config = dict(
    dataset='crops of objects in photos (Visual Genome)',
    optimizer='adamw',
    beta2=0.999,
    ema_decay=0.99,
)
Rows from block 4 of a small image classifier, named by matrix and row number. Rows with one number belong to one channel. Each number is 200 + 40 x the weight over its row's rms, rounded and kept within 0 to 999. All counts start at 0.
After each channel's rows are labels from the 100 images, of 14848, where the channel reaches its highest value: "patch colour" is the nearest of a few named colours to the mean colour under the peak. Only what is clearly more common there than usual is listed. The data: crops of objects in photos (Visual Genome). In brackets: how many of the 100.
# c3: 3x3 conv (model.blocks.4.c3.weight, 112x112x3x3, each kernel summed), inputs 0-111
# c1: pointwise conv (model.blocks.4.c1.weight, 112x112x1x1), inputs 0-111

c3.82,204,200,188,227,207,219,204,189,183,184,235,185,152,252,178,150,105,132,230,214,192,230,169,188,206,205,204,140,183,200,286,246,203,103,230,156,185,222,200,263,216,180,217,217,218,204,243,167,223,197,222,212,206,238,238,201,196,158,261,174,215,186,221,191,90,244,185,168,225,145,224,215,262,147,294,134,244,212,145,265,113,182,89,155,186,172,202,242,160,223,249,249,235,220,190,200,215,188,225,242,203,202,318,222,182,171,248,212,197,200,193,162
c1.82,217,181,144,239,218,176,164,177,124,185,228,203,222,190,249,165,108,159,119,237,185,222,159,277,219,225,203,218,228,179,160,164,162,225,201,171,220,145,231,139,189,204,206,177,193,181,167,237,183,203,110,194,199,73,203,196,160,199,234,141,192,199,205,160,118,233,209,158,248,240,211,230,280,106,194,202,208,188,180,181,206,248,233,164,207,164,231,250,134,189,170,227,156,206,218,215,228,271,133,168,189,238,251,217,118,185,203,141,177,208,245,143
patch colour: black (38)

c3.7,279,121,227,166,122,168,240,194,201,187,204,141,151,225,196,224,151,161,203,186,191,202,205,211,256,219,157,190,241,158,192,239,282,149,213,246,247,162,203,191,190,140,218,199,186,240,224,225,227,219,172,178,177,211,252,220,147,208,237,204,267,214,140,241,199,190,183,195,247,125,203,219,170,263,191,133,240,200,125,237,201,279,224,168,172,228,299,138,102,205,197,200,229,217,247,299,138,207,224,202,141,196,286,187,178,212,196,213,184,227,224,173
c1.7,201,166,161,100,214,130,241,268,173,213,160,233,219,208,240,175,134,173,176,210,210,103,224,233,246,208,158,190,151,172,214,201,232,241,156,179,138,189,258,183,224,198,250,165,97,239,227,233,164,219,145,195,62,222,142,188,214,132,163,176,211,204,170,175,194,202,215,236,185,147,161,172,197,256,239,185,181,223,237,232,185,251,198,223,224,216,249,220,192,230,153,262,220,252,177,172,222,243,210,125,137,128,210,200,196,232,266,177,192,197,181,181
patch colour: red (41)

c3.66,273,206,207,159,196,130,255,232,180,182,248,218,161,221,197,213,264,197,175,169,224,226,156,137,230,186,140,162,206,206,166,226,210,188,204,192,202,169,212,258,207,194,254,131,255,205,236,210,134,239,236,238,238,179,206,276,139,223,203,219,224,207,264,252,181,163,24,168,213,202,221,192,215,200,196,191,201,223,110,216,154,193,122,156,162,229,236,189,200,178,263,163,198,204,237,188,225,172,211,178,206,165,256,261,238,166,210,189,251,167,279,138
c1.66,194,196,187,182,177,168,194,235,272,111,203,165,176,199,229,227,205,215,130,192,235,233,163,295,185,132,151,221,194,169,268,247,236,168,225,196,228,264,204,204,238,135,222,147,184,217,245,216,128,230,197,255,185,143,120,155,157,166,233,256,157,250,218,276,226,109,274,142,201,207,234,186,210,207,184,249,141,229,211,147,148,249,183,222,190,194,196,174,141,250,217,146,203,182,187,194,206,185,214,305,174,192,198,161,250,205,262,171,174,191,185,226
patch colour: black (38)

c3.65,273,246,68,200,176,126,187,287,195,179,227,168,223,184,232,175,210,206,162,235,175,204,203,267,183,211,193,205,203,179,261,194,159,210,205,155,229,231,227,232,242,168,197,164,171,243,212,195,150,224,236,188,206,209,188,215,194,145,202,177,135,250,218,169,262,116,218,160,265,115,215,201,149,185,254,228,151,198,242,234,287,287,212,233,196,174,237,205,204,209,232,223,132,238,157,163,205,262,226,137,162,111,235,227,168,209,200,148,215,179,152,198
c1.65,227,206,152,180,176,101,219,209,233,201,202,134,192,225,191,133,180,196,173,211,225,250,253,214,171,156,182,210,209,244,196,238,152,208,176,188,256,269,176,278,209,155,164,236,150,209,211,145,131,270,272,211,189,216,165,237,239,192,184,166,160,170,209,244,234,260,155,230,183,191,126,221,179,180,243,170,208,186,145,241,174,212,194,221,235,232,144,202,264,220,203,232,171,233,144,220,192,218,161,187,197,122,180,181,75,210,166,185,240,215,65,180
patch colour: black (43)

c3.63,232,170,230,218,253,182,229,194,271,172,186,201,128,230,237,186,174,191,235,253,178,138,201,241,148,214,198,208,194,149,246,247,199,201,175,168,164,234,142,253,189,174,190,220,211,201,179,148,243,217,252,202,245,286,209,168,221,200,242,215,182,202,309,22,157,195,238,174,200,249,247,128,194,220,258,179,173,206,231,264,176,142,178,262,212,206,235,194,222,175,132,192,221,162,159,144,177,229,186,188,172,219,164,222,236,164,225,234,147,168,252,190
c1.63,208,142,215,244,128,79,142,237,243,187,210,190,196,197,227,228,185,251,203,226,156,225,206,220,244,232,154,216,259,218,193,118,200,153,152,199,123,159,260,144,201,198,163,119,178,212,246,231,167,203,239,163,185,121,210,184,176,243,267,209,218,147,207,285,196,277,154,188,191,209,164,211,120,201,206,163,231,179,153,118,218,187,177,148,196,213,191,153,200,212,233,233,207,275,188,219,204,208,161,256,226,166,179,215,149,189,160,187,201,204,209,301
patch colour: black (44)

c3.4,150,260,223,271,168,187,197,189,190,157,203,115,202,218,168,150,172,116,224,252,220,191,213,272,145,211,154,216,224,195,192,267,165,171,261,209,107,247,244,215,183,195,226,213,154,186,178,155,223,132,197,164,285,182,197,173,232,149,222,222,216,218,285,186,194,241,198,108,219,179,194,184,247,141,253,160,271,180,186,132,233,207,194,211,242,227,141,208,200,211,151,181,193,161,186,206,232,173,161,211,232,264,161,221,247,138,276,259,160,174,170,167
c1.4,174,252,164,207,204,166,203,215,212,206,185,145,201,263,155,128,144,107,224,255,203,192,249,240,163,192,130,154,216,234,223,214,152,160,256,212,106,238,250,225,275,185,189,158,177,212,214,179,204,166,240,204,235,204,192,185,208,116,185,158,180,233,213,160,226,257,173,150,172,163,178,159,258,199,273,155,272,205,261,174,231,186,179,257,179,200,131,250,208,209,153,179,202,229,191,190,267,151,177,223,213,259,174,196,240,118,230,235,107,195,191,151
patch colour: red (27)

c3.23,214,284,227,181,176,186,215,139,203,185,269,195,162,225,190,254,128,182,296,171,265,255,142,194,207,260,210,212,242,198,195,244,196,130,262,167,189,221,214,217,186,130,207,217,178,193,221,201,249,239,253,236,229,149,179,244,201,235,233,173,258,97,215,189,167,201,125,160,230,212,206,214,168,184,221,147,257,156,120,161,185,147,199,180,242,252,230,203,227,167,140,211,153,198,250,279,173,182,196,241,236,110,162,186,181,198,211,258,176,175,163,224
c1.23,202,242,194,190,198,179,237,231,204,127,245,187,229,239,148,270,133,176,216,220,246,162,200,259,139,255,164,165,229,157,198,191,210,209,209,204,197,188,133,221,188,175,279,177,177,178,225,210,215,198,207,192,170,215,194,184,185,212,186,222,282,255,242,132,149,105,249,158,223,190,173,235,224,177,246,193,213,210,174,205,211,183,229,179,159,201,239,238,194,228,99,171,134,127,159,238,251,171,173,257,254,106,202,257,274,180,272,165,139,169,272,208
patch colour: pink (29)

c3.85,261,216,124,164,173,194,139,197,291,130,252,157,131,253,188,163,205,206,247,188,151,207,201,245,206,281,227,170,242,160,273,216,222,198,257,82,181,212,153,254,291,191,177,222,196,162,240,247,216,161,192,181,155,236,195,230,162,167,226,164,162,207,183,233,150,193,181,207,205,145,258,131,226,158,261,237,256,166,185,248,185,156,195,192,194,143,166,222,208,173,204,162,172,220,215,211,209,151,234,289,202,236,233,224,230,234,232,157,157,196,214,181
c1.85,216,169,147,152,195,231,165,227,251,217,203,200,135,221,309,198,213,198,217,227,202,215,234,251,215,225,189,178,250,186,109,204,240,196,217,109,195,221,216,169,154,239,176,223,195,148,226,198,261,213,200,206,192,146,117,269,261,166,188,207,122,142,220,204,188,215,232,211,195,213,232,214,157,163,261,193,249,186,207,208,197,246,270,245,282,262,215,134,244,154,177,161,137,159,245,232,160,145,186,133,147,202,177,168,117,219,174,219,213,240,176,142
patch colour: red (31)

c3.96,262,211,235,260,222,162,256,215,139,164,173,146,135,239,245,177,135,290,140,259,242,216,263,190,216,252,128,182,209,218,217,169,292,213,212,238,225,204,214,177,186,190,188,170,189,182,283,184,149,234,185,206,237,189,234,244,223,211,228,231,215,181,239,223,150,195,177,189,146,208,205,159,184,181,280,192,233,166,140,189,201,224,212,261,278,240,147,109,213,144,211,228,196,183,159,194,84,219,167,212,154,183,253,201,193,197,153,253,176,172,228,225
c1.96,129,187,229,157,193,205,225,160,201,210,199,266,205,183,178,195,210,172,226,169,237,194,193,42,239,255,275,153,188,231,174,223,182,154,205,149,159,253,217,256,197,192,172,232,196,193,196,115,200,212,265,125,195,203,246,124,293,177,212,207,226,136,206,251,208,217,116,225,179,179,198,197,228,251,232,187,228,218,193,198,131,183,226,260,166,260,152,186,215,148,208,251,243,212,215,201,193,206,232,189,135,218,246,195,237,134,208,225,210,265,126,184
patch colour: red (27)

c3.12,224,183,236,180,223,205,158,203,194,188,250,121,101,271,214,218,127,215,259,210,187,235,209,221,237,248,151,154,270,175,227,204,210,180,255,228,211,198,223,232,183,174,232,215,203,160,267,250,206,196,145,151,175,203,156,225,159,212,274,163,238,220,192,222,174,220,186,130,234,152,142,228,165,233,223,157,219,193,81,235,203,163,225,219,186,265,243,115,125,235,178,194,186,165,259,246,144,216,192,231,133,217,257,154,245,191,219,226,201,177,267,168
c1.12,214,220,185,164,164,158,200,263,178,211,237,151,212,251,217,207,222,193,232,226,186,241,224,239,247,254,164,136,268,153,136,161,192,209,204,213,208,185,166,208,150,211,259,189,149,224,215,250,230,201,135,143,162,236,166,230,181,232,218,284,238,241,180,211,150,218,117,204,211,160,156,266,151,193,191,123,228,182,139,261,174,163,173,181,163,247,231,167,150,222,172,207,212,129,256,209,253,232,142,153,87,141,258,250,246,189,242,202,213,169,218,166
patch colour: pink (35)

c3.9,184,244,174,217,197,250,204,189,220,17,210,156,170,232,235,108,187,159,162,246,192,197,154,293,257,213,211,197,214,161,215,151,219,185,188,191,192,253,192,204,228,219,248,197,132,213,251,237,183,230,255,141,234,240,194,153,190,201,253,167,178,236,224,195,124,141,182,123,238,203,187,213,193,209,239,202,167,177,161,250,224,236,251,237,186,154,220,239,173,301,189,228,213,227,167,161,188,219,230,213,181,277,261,162,161,168,214,213,224,195,207,199
c1.9,216,183,193,195,168,234,171,238,191,274,265,220,149,184,233,205,157,168,157,216,224,205,194,228,213,242,216,216,242,249,131,191,212,264,188,141,137,180,125,204,137,172,215,186,209,207,244,195,218,212,180,243,160,246,182,269,211,188,205,161,205,149,175,257,153,222,102,156,210,209,256,208,223,174,180,209,210,130,172,283,196,216,238,191,203,285,202,182,231,224,179,143,211,235,228,194,235,113,160,222,236,217,214,146,119,218,157,234,240,197,206,54
patch colour: red (35)

c3.102,169,310,102,214,246,219,122,142,201,153,237,166,227,188,180,160,211,217,199,242,209,190,176,224,200,190,180,197,153,160,265,196,187,211,196,195,223,235,150,241,235,194,183,160,197,205,212,249,230,256,221,180,254,250,175,134,252,269,188,228,213,257,244,186,183,159,250,197,189,188,241,163,189,167,234,210,179,167,57,289,215,129,238,265,250,192,203,140,228,227,216,194,211,201,192,152,174,209,210,206,185,221,156,259,229,165,172,148,247,160,223,126
c1.102,230,279,167,199,146,233,171,168,198,201,216,213,271,219,243,190,207,251,224,198,195,192,176,207,221,213,174,126,156,224,205,227,211,208,192,239,221,203,175,207,158,208,184,158,159,238,214,281,212,250,185,247,260,201,215,235,201,265,180,223,208,214,212,231,255,205,163,257,172,173,224,188,79,156,143,177,158,169,121,252,217,134,222,189,234,229,208,102,230,138,213,148,172,200,185,164,164,190,244,152,251,162,228,258,170,254,114,147,270,129,229,150
patch colour: grey (64)

c3.56,107,179,213,245,118,241,216,223,157,148,241,179,207,162,190,237,189,242,196,152,177,206,186,247,217,221,154,254,229,203,146,186,218,229,253,187,161,259,251,166,153,186,149,202,219,202,261,304,227,171,207,181,245,173,177,198,110,199,219,267,236,150,105,217,222,134,139,182,215,134,200,261,226,183,263,167,218,161,187,174,265,134,232,172,213,232,199,193,200,241,154,179,189,268,195,220,209,212,138,208,252,183,169,204,158,249,240,222,134,237,204,171
c1.56,128,199,202,215,235,227,228,186,239,144,181,174,167,198,144,214,159,169,243,180,165,210,242,179,233,209,231,203,256,244,209,255,183,232,184,197,184,235,224,200,213,196,196,211,255,205,188,194,217,138,266,191,205,200,159,130,198,111,165,212,183,272,182,168,196,134,240,169,281,185,164,210,282,171,246,202,224,175,194,233,178,128,174,220,227,164,62,243,239,270,164,193,228,183,210,220,220,183,213,240,195,235,129,184,256,194,300,243,108,191,133,213
patch colour: red (29); pink (27)