{
  "image_size": 64,
  "crop_scale_min": 1,
  "arch": "repvgg",
  "widths": [64, 112, 192],
  "init": "torch_default",
  "lr": 0.0017,
  "eps": 1e-08,
  "batch_size": 256,
  "epochs": 36.1
}
Rows from block 10, named by matrix and row number. Each number is 500 + 40 x the weight over its row's rms, rounded and kept within 0 to 999. All counts start at 0. Numbers have three digits each. After the name is the row's rms in percent of the matrix's.
# c3: 3x3 conv (model.blocks.10.c3.weight, 192x192x3x3), inputs 117-125, a 3x3 kernel for each
c3.102 102:504522499547564498513483479483523507491503474509467461460495488500524512553545504533520520537528499553544523454470548458455604497460567533523485537460453520483484566449502605473469497456463573548589543511509536515535570517552510424533479452481
c3.103 098:449462435435446433519523565488523506521558498452509496544569545545500490505509497526524563503516534489470507455452450526513524572557589564552583473454497519475518504473510498509512444450524527513525525528547527533536461476465501495442460460456
c3.104 100:450481498455472515452451517487568505491553519476471552486536512515553508458502523549520432580510440542474485573498481525509518491473529472448464423471534391467567467496535510501500531509539505488505546546568495506535461483554462501525473439457
c3.105 102:444530524471502445443469466473483470501484525536551517521578567544541567436506534460477502441463466471471467514472487483497523462495493459498505455446479459464470521471459474428446494478549543500518512466509534525472451461425448432418497483472
c3.106 097:506498530507519531515519563453479467445429468452485486461464517495508530486521558491503495523507526522478454540512465529486510516440455529520565494508554545536598475415428432502457486461523532514559511454533455446512428473448446528504432510486
c3.107 096:572492538578505529534531512434476502510462488539490514594538565572507572556511493457428413407405434454470485526490491538525496475458440512453401488431416461446386546525531497513530431458504486490509497495488528509486578554551496523489473466484
c3.108 098:506520474514486430429397436508518505465492536520539571498564584459500496511572491521526500484501514443448468461508508506523518519593561511477529580536508564473425489541502480422486473473554485443486465463486446446449445515460443454455462522493
c3.109 100:567499502484459461431452471530510487547523487552495422487498445472494490480526476465496508488513517466497521474532496438487469514488461513509527462475478462501482468497522442498531484564602508507459504517500461473488494492529464475535518515456
c3.110 098:515500516509467506478469526527510477523512516557559535457460472484496474489475477491510537497510526557594571470524491477511496468523476546480479518488487538485507466481406471498455473482498459443378443437400504494504503521512485494517490530507
c3.111 102:387408381401457422491484483473501537500518500547518501508495541517469511546541548498519516507526527470436463533417481519459469528524533447524494436501459485495477403432476437468489542526527464441523467528521481535516531493526453436478549544517
c3.112 096:514535502517522540446444480483490505456497453525508463451434518468538554512533625534557584514534540469470519553535530518528528488531504472450488507466539438388489448461454471492521473513456502565582524544579537509579502430503432447452488458435
c3.113 102:501529534474445489486493505466558516473486546449478532501524568471482539525494551496509458480521463531543512433439555400418548490497576563517494522500457475480488561535530521480490526514497511515520533492450514449401445500532511461521522543524
c3.114 101:488444514504463493464521492535545521486455498454511457542536492498547515535518478441472514430455502442444450552561513546500467519448469527510566506477491557523462493483494511464497455496516413465486466496524482522518448436395523422413506503458
c3.115 102:480501515470512456454477488499569452491519508383443429522512498514502423567498499519502533541500578505491519546493572486517525436551524482466448495499484457457475460509541429456459444488502458506527500501490477482460479533556416478454402413405
c3.116 098:469514540543502469515550502572528511541517497550509539493491488543534502518513477540569423569558495600550509498483542508487532504489476488477462494500507530467516473475468476477436443431444574533528548497518588570561457448502421422379512503483
c3.117 101:482499465472483533431489552414464474467481487519473499551546574481474583479493544501527522531528536502520458572475460514524474517482493479500548500507583446444483513524562498473500459447550486560568468527562367436482499522497442464534444462490
c3.118 099:482450476509463556462430544483459446471490468518529495542579523584524545569531572482585519474565560470508520498503498507498538523519518546531572575505579530490575519423519509473525458495566554496612535511525526468482528379507399467414469538466
c3.119 099:481478478489513446445432419513533509476476510448475482547580548550500519502510495509481509527490487507468522486526540499510525471491512521506490550504502569539507567563487530486472506457460511463498523520521509508513431482460477463519492493502
c3.120 100:498485504515484510552486454513454499552535495512467491426484470444448438440424409550535490535479491467480457571493522499441508525469520538558544473488511555586588531474518428458507406397430551554575548518520549530540545553593539476496495450415
c3.121 098:505535517452483499498477484505455472513466478509537513507525491495548481441418482512506538479472524540569549541526550515541560472496532499485454492491500489483528427472501438460508417447515411475414481501457498443453446484573483439485442404480
c3.122 101:470503513410452462383431395492479523437465494480481466503501498507515538511527497520496475478404472506453496521495478456493511480433472509514483488479493489505525535504463463479443451493513518490463500484471466495450560481524445445485488472471
c3.123 100:472431437472508481521475500491522515514493549555553576511445506485520518517551537536536569555513531512478473462495486462390455412424485487475453516531477498538497538536469517495495544508496470508431528485410485478444455439443500453424583515496
c3.124 096:476462484528482468533492434521522452472502490486493498527550520532564535539526527485489484471428458454458441568607607465508483498484431504538516512518529521489481529575584492522533508540531465472447490528506477546524489527553485451502500476507
c3.125 105:456462507457474550507506586465464466522523482535559499570474523515492542525492511470474507478506513540542570439470458456449490480463468497437427476407399515438455486462469432450501537565522509526548506449444504508493532546536462502480383391458
c3.126 103:501511474448466501420484493541541480513526509498365546475513450511490492523535522525484522562515512536528552512539561523489567575469505471475422461407449545546548502466517552551461553533536494496537514526479519464516484473553473503541451464421
c3.127 099:502557485521480490503459525443485438500492471486528450546526510499498476511524540504458439510478506502474527560516495488464462535495512541544545481416530498467514470507468486514486431431431460524505487541563500512493487500463507497499533516471
c3.128 100:483501518418477472417438479502583552524536500494516436551565559539523480493502471524460515491466482495486498482475481484520496512502546467481503440434451509488505510526427569472420505457403593546541530483505514526532522562505472467466548462510
c3.129 103:478491492460502513418463517497545489536501499461504473503560566477534571426463446478477526502473470529505479505503503472444438471413398447438481482471503461447497506488472455468461527531510393449402458513434361429417467508452453480466466504536
c3.130 101:470502533460462495514501515474506506479500473505502474501506591476509577500544560484494470472489479475464466443447497485494517523479520576562555456494504511542524477500518491458506494447492538530533551531522498535482484494516451444496523490516
c3.131 095:484487560463463507495477453437468515507509550479519516490479504487488452503481442494491476480449453530518525565524501524488530451449503478490488528506489522477474448427412482484492438462448438487490443465428465456412516481489502493521565573557
c3.132 101:523537508511488459566434467514514481520538550511494496494440493557539518569614573506510542489447551505511514454461459531473561482493510544510551483435473457439483532501511465559498473522493581523501419476483449458463376439438505500499454480555
c3.133 099:585577618532521581552539546566557550486528491449484464481486465521502484461495490487478486492493484518507501460492516496509503502476509503517522523524557556561571477506486489492459453512484470521473491495476424437410505485527530479508561569568
c3.134 099:461481521494450505496485473527572540506543472476456466485485513458480484494533489508438471490447438509564494547524553550518511451466439505498451497540452501523494551558525565488496531521522474518483462507490475451466517536594512479445448451448
c3.135 097:589575500518499464487375464439521543525494534524469477529514490504530513494509494542489504527464520543471528552509515535498523542470428586531482510468448492440504444497441502502479517530542437495543406539514436512481525514484492489509458454534
c3.136 104:456373422494514511532527505534614552472535440424496440470483479534559502541572543479416474544477495587537521502550549494507538556595572498460458550450464524455511465502486476523508505521466481492455533512505532527531460552480439509465441452466
c3.137 100:463575503430484450438478460542477463509502534495483518451515523485491512504515482569564512518514465557523496476452491465481488481511471524525482553516447485447419516508535443504477499518447543484494535498504504482510504480484479504482532564464
c3.138 099:534502579530498568536500553479473444498489453515480474517528563523494570515497518487529492514514520513476487472480520526497523561551520475462443477397373537495487483490537458485544481554562485543529502478503536536540498504554448443414498512518
c3.139 096:514503509538525526511520530523545572505497533451410418478448473463434449426499508497497501523505486475461484510519473462420420492451450542521562459458494443451447463493502473456458421465439579537529524501484512534543493517563531533538415524501
c3.140 106:434467524425447511529510535478490503446431472474388501606584615544515567528469529536541512539532517535529488465500491496529513507556565604576571537544584460525560484450502509434486485459486475483477515486461474493464478473429450489456507405496
c3.141 104:536549570448494525436405450501517520493506454533528531473491515422496569438502543519534529519529529502495518509462457497456476518512532582539551513489524472433487439413413439485451558533489504507515529506524513472489494435461558471417553524512
c3.142 102:572553544525580523490496491547444512486443464520499533521535534505548498480497476529486502506498488511560521418477486459462480535507534492509534496474489571528504495554503511540475550464561567556536515539527433567497558506516515529455507503529
c3.143 101:528481463521498507513454457607540525576506530523451463534515510522485494499468443553511563487459542517504490506516504529521519551519517412399401497484497473489482534530513498504526519561514390439407399489471409479470499433516496472517502458518
c3.144 097:578580586603560538538467482451464484481496546518512514528526497534459533556509559504521530517497491478436456536540514486475498477477455561539545539442475459425518504550533562505510501467528488531504440489555423458508496439444521466503569442468
c3.145 102:479509472495503451527472458462521542479470500478463469529518510487555510487518528504499466546520462578544521554556505497485463527535489531500487473492456468448447497518506532497518520539502563512560482447494510461517479497500476479490530434512
c3.146 094:521499511566533548520510509466520483473466444504500500495466523512476523500483483469437448492471529505509505515560529535544515482521474538469494513464505498489523535550493488540464518523473511520523489489501509500510543551535509514549506525558
c3.147 095:501512563503530561548579565468516520499502533476507483507454506498513522512554545484511480471487493500523528560526514541535495515501507473486509488486486525506461472512515476490450463437507479491487453499463439450440535525523425479433446501464
c3.148 106:521461487434488443453537578547495469510507475444474445498559555511474457546517524585592605509500543462521489524467530455532505533511494532530549461439534499487540485445486461455443493549473534493480566539534531503494495512479444504460469566435
c3.149 099:419519570428493564421410469469487499476477495468483485503517510486413480507465483497533491552480460512478494517543561555468486538526525540570564513533516392441456441509466430495524465511477522505519506548526479589536529452479496460502471475536
c3.150 103:561501496524521459490440441512528478456508540460552560511496540508501515476471491527560575544596590514547536472459412471491462480470414464467466474500461491523512461539530471534449443441451500456434543526452471509495548538442500526523479513530
c3.151 102:447433450419472461476454454563497492538462443573514519599546517541490472542528484495505521482512559489476463532501495526491553572566580420456482477520506457459397495475470489459506495468511519500500531498502536513510552504500517455491539522514
c3.152 097:539541565489504574480481527478510506479542506530566559469505504474494517494490542435466439461464450431436432438524491484548514434488470525499517473443517482482513470528570458563501471496520400426484378395412429436428479475505483501468526454511
c3.153 099:532478520477446482466454458445464484454523503454444424511519423507462443507524513487512554492498555525480527470454490493483489561537518570536523490458458483515502497492468476504460524507519550517520526516498484466495428471467428487490412417410
c3.154 100:505577596424549537500465489476488489481478529477479445511463509534516551517559577491488476516537508526568549471477473530523537497520528543574533450457462466404426436522505499529504537528526533553528530533497530463474508485479488478529530543570
c3.155 103:468484485549526495560574544591594566536553524490462453503518540489495487495496509561523609573505549505506536497483575497478526507495563470484450544512477547490488584547497518534457531544457473518459457496510418469451496502464426453409417425430
c3.156 102:475465520475461518458428513476455521469456491485480483567548589545559586520540561489522498468474446432425458532519530507505512516530516476496471438470459504544523511555503499464520468490555547504527537522505578534539508525493428444450475474437
c3.157 098:505570512477481461486479480448443418431511562502495507517536511534548481513488517548537542506460465533534511456448489508535519525554571465472472498477530518528580548494475581491516502570539558500532492480541493478502493446516550505501474478502
c3.158 102:439498485460430436449409421505454445508508498468467505531553551537537539532515518527517548473465546523524553442459533442531565468482562378423416438456486515514573492543533488503539493524522374461466421569552444530542471490559474450561477492501
c3.159 101:506545552447468496515565533471474497461442450403438433520546527506497488571547540582525536528471467520500461477515457445524437435464427541561556519470532524528565470493426442515477458512483473441515533467558483426507381551438470502488518561467
c3.160 101:439470464442487487495512490508535581481506509556530483438488513481506522484492500496487510509506525506522512448482476457476507484520483539521548516500535527535534449479459397453437434449454519477444552475473516492497473466475396491487420516470
c3.161 103:439433397555549479499514481562582507505493545531519520537487445528483464500504509484486495505511522544535524534505557517538526518535520364360356524484473591594575481486445441437433446473478493483456484483483470442472488552543505515577447475507
c3.162 099:529569555512529511486488518487584523525491526540458497515564511513544485469469465534515478546508483543530483412373418403402386500461450552499537540518509525535485482515501465504564530527550521381401504433444539483505537584527487480508513495494
c3.163 094:490465478498468429480481463489460481494462470493463527532467540505493461496467472506479473459469468496482493468504519473421472456456532528504539534514507524537508464556497553542533530527527544495469594510512565543510468493547496494523525479495
c3.164 106:452493508486444472496454459501441485541464524553497495486477459489484450495484460477460454514521477495491490490468515462463485449435466469518545459510519431456456525493505476460505442447483520490480496473483507516516538469582537481536546509572
c3.165 103:504415459449457520483508529456470489460471460447458449516497525513488517461512493571540514555581585490530529584577567492480557503499571462428422469461490552530538534502554550526532510596594486476482498488496524518477478521543492514541440524505
c3.166 101:414472488415514522445554503407507560496506488485504443458490489446461539453486538600561522539475517506422490531535440581491486533520508478487460431501450478480455450437514465509553498559492509509395536532398491409419525563491527524530438524463
c3.167 105:647592548543488477495417432528558552470485523522544556475473479506482464449479460488532490509528493536507506514546447528521474509501544600580573503457483503475452532538477549563590525537543486455463536491516504528483410435472467487522498492479
c3.168 102:583493440563504452548476504552520482540494476508541478484483540524494540519525541480548515482542509481547506473508483450475466478477471584499439572485467542509548489501482485506472506537524517499526497497530492512505479498551483522510463585566
c3.169 104:462425469440428428447472472494434487479491497478452519568537496564526527428476456446506534469528524454467472468498510474514524557519542506490494514497476453463480499451463510473512509551571505546574487475458452503523563473562502477548524538494
c3.170 101:495397464457438487498442516504575519516510510512507500561582590581513552491496516471456449493486484462444464529482492507499504500485503478446462521531540501475553488498460466447465482479488440471451458518529461507501519544498472513495554560549
c3.171 094:514464546518494524501459470493554543507463524502422474559545559543491505509466473464433418453471427511499481505528483504545518476526523475422527493457478529481483492516506497468508527515503511506550465433535489498528504430470496496504519540566
c3.172 100:506498489489479501506476513389433432508458464466449451400415437440444433424472500493461426464481442497540539482536512535516485481483481501540555444510506442537529443488480479476535442451462487475491404398477433430429523536555565530516509519526
c3.173 098:490551498477495491496475533425528444518555475493528468503509463496448442495490467548568541513506487507482462516551538548539481547550481535499537526484498549451515457486510449496488483434489492485487491495517467456522447479454485541521518551503
c3.174 099:425413425420433410482481482502476517491520480468508502488470473518489514482494500475509488478508489503482517503502512450491510526522509569558582499477504518450508489447510452478472493506456504507529520489533540518548443410474452505449458494461
c3.175 093:495493490501461453492478415497528511519522495550500466533536551557524511494527470563537555488481512529504509560559557584561558552541541554543531521537545501553545572552547538518528500474520500522476483508492437445439450499459498497442480447428
c3.176 101:532507504479521522477467495584549574529537564539532502480500502464476535479445469463492489491486486441407427537535506511513507512464485459500493470481496471453517555523514495466499486511476512493504531522511510504518532537526521474413542504477
c3.177 096:467504490517526474529530471561589540514545525510531551482488464524509435467503449563519561541473544553492495443448481418439501459470500483531538521524468557545487499479468503515472511492422537509534476489483522503491531517487524520486486509477